config.toml
encoder_arch = "vit"
model = "masked image model"
dataset = "telescope images of galaxies (Galaxy Zoo DECaLS)"
train_examples = 22083
image_size = 64
crop_scale_min = 1
horizontal_flip = true
translate = 0.06
method = "mae"
mask_ratio = 0.75
loss = "mse"
encoder_norm = "layernorm"
encoder_norm_position = "pre"
encoder_activation = "gelu"
encoder_mlp_ratio = 4
encoder_head_dim = 64
encoder_fused_qkv = true
encoder_bias = "qkv"
encoder_qk_norm = false
encoder_layer_scale_init = 1.0
encoder_parallel_block = true
encoder_dropout = 0.05
encoder_inner_norm = false
encoder_patch_size = [8, 8]
encoder_layers = 12
encoder_width = 128
encoder_positions = "learned"
decoder_width = 192
norm_pix_loss = false
decoder_layers = 6
init = "xavier_uniform"
residual_init = "none"
optimizer = "adamw"
lr = 0.0022
beta1 = 0.9
beta2 = 0.98
eps = 1e-10
steps = 8600
batch_size = 384
epochs = 149.5
lr_schedule = "wsd_sqrt"
decay_fraction = 0.3
final_lr_fraction = 0
warmup_steps = 250
weight_decay = 0.1
Rows from block 6 of the encoder of a small masked image model, named by matrix and row number. Rows with one number belong to one neuron. Each number is 500 + 40 x the weight over its row's rms, rounded and kept within 0 to 999. All counts start at 0. Numbers have three digits each.
After each neuron's rows are labels from the 100 images, of 14848, where the neuron reaches its highest value: "colour at peak" is the nearest of a few named colours to the mean colour under the peak; "top examples" is what is common among them. Only what is clearly more common there than usual is listed. The data: telescope images of galaxies (Galaxy Zoo DECaLS).
# fc1: MLP up (encoder.blocks.6.mlp.fc1.weight, 512x128), inputs 64-127
# fc2: MLP down (encoder.blocks.6.mlp.fc2.weight, 128x512, transposed), outputs 64-127

fc1.299:503487568428529504572534478461447503545532558472504518488523596528460486545544517484509510468526546465479513552422487574536559499501532489486489478455545390467444497482490493536521494531508567
fc2.299:486465511477483535491572582495593453526504498613452475529513518499513545427488509506521500452451516422504524509556548407445484541611503505521475522485560522527525485525523499465485550537566470
colour at peak: grey
top examples: shape: featured or disk; edge-on disk: no; spiral arms: yes

fc1.274:475472569510537488514484474510417481535530550518494504413560552567484519513562442476497410482539551487562559542468490585521537500460567555500505547483493435463496491488483517512559495478445593
fc2.274:519512465412525473489540531453503466556511561519426460568477535531525528459464567442482534442459506398452521532507530467457489434540508476534487418534571481536451512518511429490482561519570441
colour at peak: grey
top examples: shape: featured or disk; edge-on disk: no; spiral arms: yes

fc1.62:509533468498393515474554497495504515471463550522520541463512523512456534540487549521489455483476493464484465595585563447513419537483454548491524500473486498510455506501452482561515466512564500
fc2.62:486506493565478452427536513493500566452438536504520498464555443543507481487475505528520444490481494582604441591514503465493454556483464518610556528496487518449563541470496556495551483491473497
colour at peak: brown
top examples: shape: featured or disk; edge-on disk: yes

fc1.396:444505537498452502468486461511466580486494497460529540456510534557474521505534477620469462483546479537528504475541474616520424531497459532524478558509455533464512514546461492482499466478480484
fc2.396:523495490503514534488496473504536496545477524531519486552495454529508437514477554511524492458489495587485505453443475488499564475530504502560502451456511531536539507474511594431440600465518472
colour at peak: brown
top examples: edge-on disk: yes

fc1.245:457514556491532468508484462492411564501535542488499505511520579581485495567558529483490509481562539508530559535470471584510540481466539523514508495469530452452456471425477501507541489491480558
fc2.245:504485538489498524525562557456540506555485519567450474550474532548491515434508535481507487464460524436462542504518485464440483489533478492556483458485558455529476504521496428461463515523553461
colour at peak: grey
top examples: edge-on disk: no; shape: featured or disk; spiral arms: yes

fc1.417:457493597454554500521558481501420496504511574496498515473519576532469477511585467502505461466544555475508525547427486599517563494483516495486512470467559422457450498466486485515543518521471558
fc2.417:438452512481485530494585533514576415507478495576469459537490517522519543402505476516495498429421487450515551495535490434421462543551555503503461507473564477526503494487522521489501543518538456
colour at peak: grey
top examples: shape: featured or disk; edge-on disk: no; spiral arms: yes

fc1.114:419525487550520512521551522434454452510496465457482484493584440526463445511488482453564518490455496436450476475517509603497523515496402559498476482504422560467517499412511488464563532516524529
fc2.114:520475482456569525517489476457515579536497505494524507511473527413517468493458561643458625479551492562536499481494509478501468565536611402503490545521509482491515511516498487497477525510468537
colour at peak: brown
top examples: edge-on disk: yes

fc1.348:532495574497529503560536438492503513537551550561548571590567554515426486479519498539513537442514496462467552526578555531486511464527473465562484534471446501481508467534438448492516566536507558
fc2.348:431520534547514542466561520560572468481483461543491484514505464502503505428567413565490512453479466532551513473502485465457510636562476508441488461471519535559514494523508538514565540499494444
colour at peak: grey
top examples: shape: featured or disk; edge-on disk: no; spiral arms: yes

fc1.9:397482507653457453523486462394498425464480467480547490492591504441534529517482545423478523505485552474475471481507508600511455512506471536473515503514406531489519506456491480506512481496467546
fc2.9:486510549459553536395490447513545555488484494496501523525444507448546452396485584585519511470528489573530492532471504546504514514516547418488453541484533514449471518452510468446416513486474532
colour at peak: brown
top examples: edge-on disk: yes; roundness: cigar-shaped

fc1.243:424503513443504559496562458490500397461511534568525531464486537529463551440444495536459555465550544432458549481575530500506469536564488560505481441513486562478486508524469486435522535484450530
fc2.243:477529490494520496494483497516498577422461477481520497526467468508520527508556482515436526385483444560593420494394451509513492548566520445491537434481455525544514504502511612526448521480563490
colour at peak: brown
top examples: edge-on disk: yes

fc1.402:501484559462512498559535465508533520520572535522525544551515533506443496469577510500502454455471495472467579574610549492470477485548480481517498544469502445515483484543443431531497485558511510
fc2.402:450463490544555525443552525550542436536481460557498498525499456453513474461506459568515547436500473513479516506483502425455511536590475465456499450485529567578542503546518556441514572508478460
colour at peak: grey
top examples: shape: featured or disk; edge-on disk: no; spiral arms: yes

fc1.2:590493514469447472525552450441555544494550461479474481517496549544518577588507539503491469440478530475505520569493515453443450519538506504483568539492496486531508515559492472505496475528587488
fc2.2:450515527469487545507518437511532568491536512502489501549539528578508457502522537501516483268446445578518476525473504477516530487497474536596523478467524528437573472489486570503475464509464538
colour at peak: brown
top examples: shape: featured or disk; edge-on disk: yes

fc1.209:473508561505502537548532430445544474517568481544477527478530550565464557459515468547501510423484514537464579506562594515483450504563492498543504515520455516498507514554454452550498507509495532
fc2.209:502541484440534521541500360509470508507480476458515519536467557473497482525526485433460533263483514496533475459481485584455482492432496513470514556502537434544516486474488517556474555510510486
colour at peak: brown; grey
top examples: edge-on disk: yes

fc1.7:573474595478440541497471486531543537491464528478547536532530566523478523476467479559508487460506465541473486489522569496485513489481491483523499584453486516481552427510541496522431529480539589
fc2.7:479552458514498511494562531515514404508541512485466507479527490461497513439533493510513490425466511523511445485503508479473481491521503444501468488496464557479547505515468506501510479493505433
colour at peak: brown
top examples: roundness: cigar-shaped

fc1.435:434526520473503509543559441472487478536504487582532570521493562494428504506536515490457439445525479498512532472599518573464453468509448487555458514486484534450504475591442477506511511505436529
fc2.435:426525577524553507456503405540515501452464503522491487529449494520506510419563443544467501350517487507555521485457424550493481580492503473465514450490501485526457495451508613520535558499508491
colour at peak: grey
top examples: shape: featured or disk; edge-on disk: yes

fc1.128:478544563514509551467493478450482509520517497588546559498504504463452494435518549560498430464468512538553532557544510475493497501474440460558525560491445525470501458518435554465516543510482493
fc2.128:432556496498506513489557540523491492448485506490498502500467453558499525459549438514496455521507509566586467495438471592496474561513563571444590464488498497475470493521489554521524508464481516
colour at peak: grey; brown
top examples: shape: featured or disk; edge-on disk: yes

fc1.478:568576460461518539508510558500471491488477460465476455484459559467475485517539459532464480481488493519528536474540553543559538407529482520589446425461442529454487536436509454456465504506410498
fc2.478:533481465501543462421463468535535550609514498505529504507466493519475583427495509503479555473554435494453426553465463443477499529449411441459463573468517425460487516442508517499522507449485488
colour at peak: brown
top examples: shape: featured or disk; edge-on disk: no; spiral arms: yes

fc1.199:411519539443527529544569435501475479505554469553492510495503572497472555533481483465492535417503511510509521512512581551450439516514468449513439509495503491446509504535430449522586485520464528
fc2.199:535534497530491521489478429535466473522508509551517495516490495526488506525496532436455572219487512475501504502478523541526493445531516477470485509505513512491506496494487471517577458478526469
colour at peak: brown
top examples: shape: featured or disk; edge-on disk: yes

fc1.304:528528520511491556502582474508416510498453574464499523490509559558483538505555535469460535469553560453426492524470463562535518491489480513475488464433553454480459432513495471475516481454522520
fc2.304:440474544499537557469559547561540479548465505544489490581497520493489453402488454580532371441507503495547515517549465426436473512540563480540474550450525503518557479449496519543512531453484464
colour at peak: grey
top examples: edge-on disk: no; spiral arms: yes; bulge size: small

fc1.457:584550444506479510388433516496465543510481496490427493463457469539456499485537463523438420484507487505485547513491481474462542498463558479506517412517544518511531516445514491487481447481400535
fc2.457:473514463523486515659498502529515427548479518594492493508486460474542527505503519510549489482504475545513486534496459531485459458479380567443512522459469389399525501509553493472551482501531472
colour at peak: brown
top examples: shape: featured or disk