Rows from block 2 of the decoder of a small masked image model, named by matrix and row number. Rows with one number belong to one neuron. Each number is 500 + 50 x the weight over its row's rms, rounded and kept within 0 to 999. All counts start at 0. Numbers have three digits each.
After each neuron's rows are labels from the 100 images, of 14848, where the neuron reaches its highest value: "strongest on" is what is common among them; "patch colour" is the nearest of a few named colours to the mean colour under the peak. Only what is clearly more common there than usual is listed. The data: telescope images of galaxies (Galaxy Zoo DECaLS). In brackets: how many of the 100.
# fc1: MLP up (decoder.2.mlp.fc1.weight, 768x192), inputs 0-47
# fc2: MLP down (decoder.2.mlp.fc2.weight, 192x768, transposed), outputs 0-47

fc1.628:551553612555508562479467458509494472530525486412521478464545515610392505522485501532505559469411505503536392462514472510517543523525413534539540
fc2.628:574481547531469468479448548490556471558521526473496465598479470458572542457513499451458434516475441572449536547532400575483574451356476541529500
strongest on: shape: featured or disk (72); edge-on disk: yes (32)
patch colour: brown (32)

fc1.58:456426455431492389486400478482508593460512512486484493548503505562388468610511545493441506480543472593503530531469402481480376543411465527554486
fc2.58:414444450511585544565537550516479560566526495519535457636495449483550478470552460509524557486549518497516530552453491459545544535541480533407431
strongest on: edge-on disk: yes (30)
patch colour: brown (52)

fc1.502:519449432347455501494396458473427514408469472420565567435447478536449550521529386436436527498546613409544537473444461503492441493450411514449542
fc2.502:564604476498478555429457473465537404531477544517458484411491509453358572552455526502595386489559437465532537468556479533513506494451565467538533
strongest on: edge-on disk: yes (28)
patch colour: brown (48); grey (26)

fc1.499:483492634529514556566503473504517504427523531458498509506547493502463496541483510497443513448508487494493565534563454541421503484514541471522529
fc2.499:528573421490470534452552551476526548579516602466556521534492481391488526438491407412471506479447418525446458432495461545542500567434479524481439
strongest on: edge-on disk: yes (26)
patch colour: brown (48)

fc1.277:531530413512488488600597473465524478572518504503431518472559541518429603516508482473497470470459461586453524648524458511573537424528494523478472
fc2.277:486499428555536498452493546482498490542498526590597503587504544477491476463413491487606487487380470505528533427498553504390517582477515454405591
strongest on: shape: featured or disk (80); edge-on disk: no (71); spiral arms: yes (58)
patch colour: brown (55)

fc1.531:488422416440521421424436476542508512489486521462634491544541508479488523561492472465379487560556598412438477426497512486466599545615361482427604
fc2.531:532546563562469575526602511511538481507460492474388430570466599540548495446551471596576531520463450529512480529460526503564505364508562628427405
strongest on: shape: featured or disk (79); edge-on disk: no (73); spiral arms: yes (67)
patch colour: grey (58)

fc1.476:509525499479449610474360486613483511421410448450524512489450470444504501547488445526456513545575549462466481548480391468648527489486517404535535
fc2.476:509459459576488448465480448466469431423481465548465593486505516573552497529490516532569513501406569577591562413522502463407459605396558581466531
strongest on: edge-on disk: yes (41); roundness: cigar-shaped (28)
patch colour: brown (45)

fc1.688:486415418420530444597473482498501537572484489433581530572540511502385468622517408471414446500563500579486527513490453480428482517528404462423556
fc2.688:482520481564551515533504606500493526470515492406449411582492552473488526393528413557562559508634457521468478539473515497639461516477547562468520
strongest on: shape: featured or disk (89); edge-on disk: no (79); spiral arms: yes (67)
patch colour: grey (53); brown (32)

fc1.400:527571576489540529505467478505497471491483527493426498461547458500460563590478539508442504458436489480560431535512479504534490565584433472587404
fc2.400:541509535477488468475552565533520473494467547509501375523521570409502508512360516451492482519506483570503503536549496546485555456425530451508525
strongest on: edge-on disk: no (50); spiral arms: yes (40)
patch colour: brown (58)

fc1.362:528563547475512542532453413513470542493404387463554505516507492516427469453561501498394524457406469447516397501485545474519441474461431439610473
fc2.362:451471505507523458555533464460533477613479501468476477459568519449536415541493465519478487467543535453471438466535551481530483383466477427452468
strongest on: edge-on disk: yes (27)
patch colour: grey (52); brown (34)

fc1.418:488468587533499496502471462480570561591522488500531518562510564502506590574507568519398519446552443507507432527492462547480601482551508546512518
fc2.418:493497464532537610443435591517499499554470529576524381568507482523527414557414490403524482489476486463595517496498455513517461490484468549554490
strongest on: spiral arms: yes (43)
patch colour: grey (69); pink (29)

fc1.198:480469484457582506520503465521461516439533508575554485508559565578469461538506460526506567499391582430509439480535497444483413517466467490602550
fc2.198:495530495494440499432378500530465544434420502497500545479494484514526454533517386510454487546402458453584470419467456483402492502490392451438482
strongest on: roundness: cigar-shaped (37); edge-on disk: yes (36)
patch colour: brown (74)

fc1.718:518452433467546508575574467548533543519529507550467514544499534546543618592518416525435500460462500583438505650483432531541512429423498541513576
fc2.718:520593458584520489394523500522540569484491502519616448447450491526550486439510485571560608481441435478537436408428471560515460502509517538470561
strongest on: roundness: cigar-shaped (34); edge-on disk: yes (32)
patch colour: brown (51)

fc1.657:476427516468558534459502454627466512445535516518537544548571585687513511474513493462445487567487534461537519414556390460516499457595528471438505
fc2.657:508465443535559521504365450471578508548510489575402384481469393583487530563461447529515541461537476458485533415485508537496501528506493515566546
strongest on: roundness: round (46)
patch colour: brown (69)

fc1.580:567495670569513481480351443506513475451513448559519531526520467518523425469516509504550483514541499381520377501501536535529555454464508514508556
fc2.580:507503587434535463467378447379498509471513563601506428553532455505442481573414541467446582498477475411516514455559461497527469502442494404540569
strongest on: shape: featured or disk (70); edge-on disk: yes (64); roundness: cigar-shaped (27)
patch colour: brown (54); grey (39)

fc1.518:492497558479512520632490482499502550497510494539534492518506542478426537528503476555416562438509463550455475385491399500490593578628405464434518
fc2.518:496442430446524423435545586488491511555502547539475494496480565491523494453532413474497521508483467531553454570547507527525409484418460541509414
strongest on: roundness: round (50)
patch colour: brown (84)

fc1.666:470487488495479473476459488568492556549498487509511533422505526525440479533512545549448508533393517446552420490473573463477631453439434467465477
fc2.666:545566548525526434539531632458507428420545517461550535504487563454479513496489482463547387479608444564502522526526474532511432481422596455501552
strongest on: shape: featured or disk (70); edge-on disk: no (65); spiral arms: yes (58)
patch colour: brown (54)

fc1.152:492470555500492525515473488506528576461520499524524521540514498471477508543517481617385567452526491541572475422496392504485493543516503495569513
fc2.152:476526432484492583522563586490520558528493582527478393581473515411502565395478479465484539466478456417499543467455551524614455575506532526533483
strongest on: shape: featured or disk (61); edge-on disk: yes (49)
patch colour: brown (36); grey (25)

fc1.513:515521423470500556446585495503510452509509522517462488430552458505426506423479526426521509492395516461549514552509492504547508446520494449605490
fc2.513:497520594536519436482472512495479528468558604468570503500499563457464521496515529501505467518507472551520503451492454515421581594466570563435492
strongest on: roundness: cigar-shaped (45); edge-on disk: yes (33)
patch colour: brown (46)

fc1.388:566517567523491584517443460544487436447459391517572557536459482520486514468537460543541446549503499365488459522519443498544565534457469463478551
fc2.388:434443516461518474502414497463507583426496544519536455519531534561537485632480440491426635509548507526517604513532430487406509464481512536384499
strongest on: shape: featured or disk (69); edge-on disk: yes (51)
patch colour: brown (49)

fc1.47:477518608516493478533526477501500512584542510544509506557532469532438427583504449471449458513526474536410478476504492472494633564587332497433418
fc2.47:536496451527561461598492519490510453450476487597377441585488561472476576463538373592521477491605446578480599468524581512505486436535539483464508
strongest on: shape: featured or disk (85); edge-on disk: no (55); edge-on disk: yes (27)
patch colour: brown (48)

fc1.530:481465441491496455439492499572540543500494501533615489440514529469549515506496524536404510547387550330465401478500547484471580517617362502505588
fc2.530:537560583547522474494551553501536421505468510476407402569477606519516437519486549540577481498466449510475486565515531535612456346416563548511371
strongest on: shape: featured or disk (74); edge-on disk: no (56); spiral arms: yes (45)
patch colour: brown (61)

fc1.220:499432473616482526551531465532580563437553500495432515470484470510463546464517498590470522471466489592517593475527501553481466419493587477453464
fc2.220:491554511444461456431508516528514531516555621471530430475475420445546479472499549498490504509472437375524508515461509542531590520520440522482518
strongest on: roundness: cigar-shaped (49); edge-on disk: yes (47)
patch colour: brown (30)

fc1.196:486514446407545574390534489525520496511524547543479514477521506504445587530515547450429537466489491471527497590515447523502509501602444473592491
fc2.196:498543553580516458485602501485471571513464543441530496549535592473427506524538517558480549521524490465482488416469455510506517533471557593409459
strongest on: roundness: cigar-shaped (32)
patch colour: brown (79)

fc1.23:499407486486503644457456441578576474572468486468433535592527551621556532558511481503529482525524561469464477484515444539595541517566538486465543
fc2.23:498532385533382407421449449524502499466512443476507501415467544455431423621514559430497550519538477417517580424467423499432490535548481468525446
strongest on: edge-on disk: yes (39)
patch colour: brown (47)

fc1.134:502496464450569502462503492533496464478404510471570485459540475559424518495472495493496521524437587559436449578507444488544430502480476445553544
fc2.134:532428586618430481523497526472502489385605516559507568445477532544578536410554524507508461501587454418502488468497410517479494474503537558373434
strongest on: shape: featured or disk (77); edge-on disk: no (64); spiral arms: yes (46)
patch colour: brown (45)

fc1.449:475478465398538490499542480493523548463554546538497505544539527453446501515499492551379528472528491571536515589526474517469513473560510503553513
fc2.449:463591446560465545456537550515508596545499552431515458497459531518513509462521446487490551500465513434488516411370526531518521601522571538452508
strongest on: shape: featured or disk (61); edge-on disk: yes (45)
patch colour: brown (49)

fc1.766:553516590515478414565353472491468483418496510486586525504483543483455558656506537452428519451460542548419575540511492511444505529543490564624549
fc2.766:531594563501505557546509520505535448543491585416503482482495465516510496553465428454516462533472373490548499462527402530549546561453569472458540
strongest on: edge-on disk: yes (38); roundness: cigar-shaped (35)
patch colour: brown (39)

fc1.750:477522570449480447510395463589447478474574480485591530470550422488491470539507557544508503534427562455554444587496508474574546487475467535574573
fc2.750:509509438506507469544542467489496503437478519364532556504503461367514447390511453553501467524600550487521489517482494507454503434510494508444613
strongest on: shape: featured or disk (79); spiral arms: yes (56); bulge size: small (36)
patch colour: grey (54); brown (40)

fc1.83:530531436557479486564385492449514552517463501604563530598514517546487466614557397577479534368491408616535573467440459557504533531465442556461502
fc2.83:502480464431567516498456534592486445444476478575570545463527500508497466560509523476522517510431484485559445509574477515561503498494457438526447
strongest on: roundness: round (46)
patch colour: grey (92)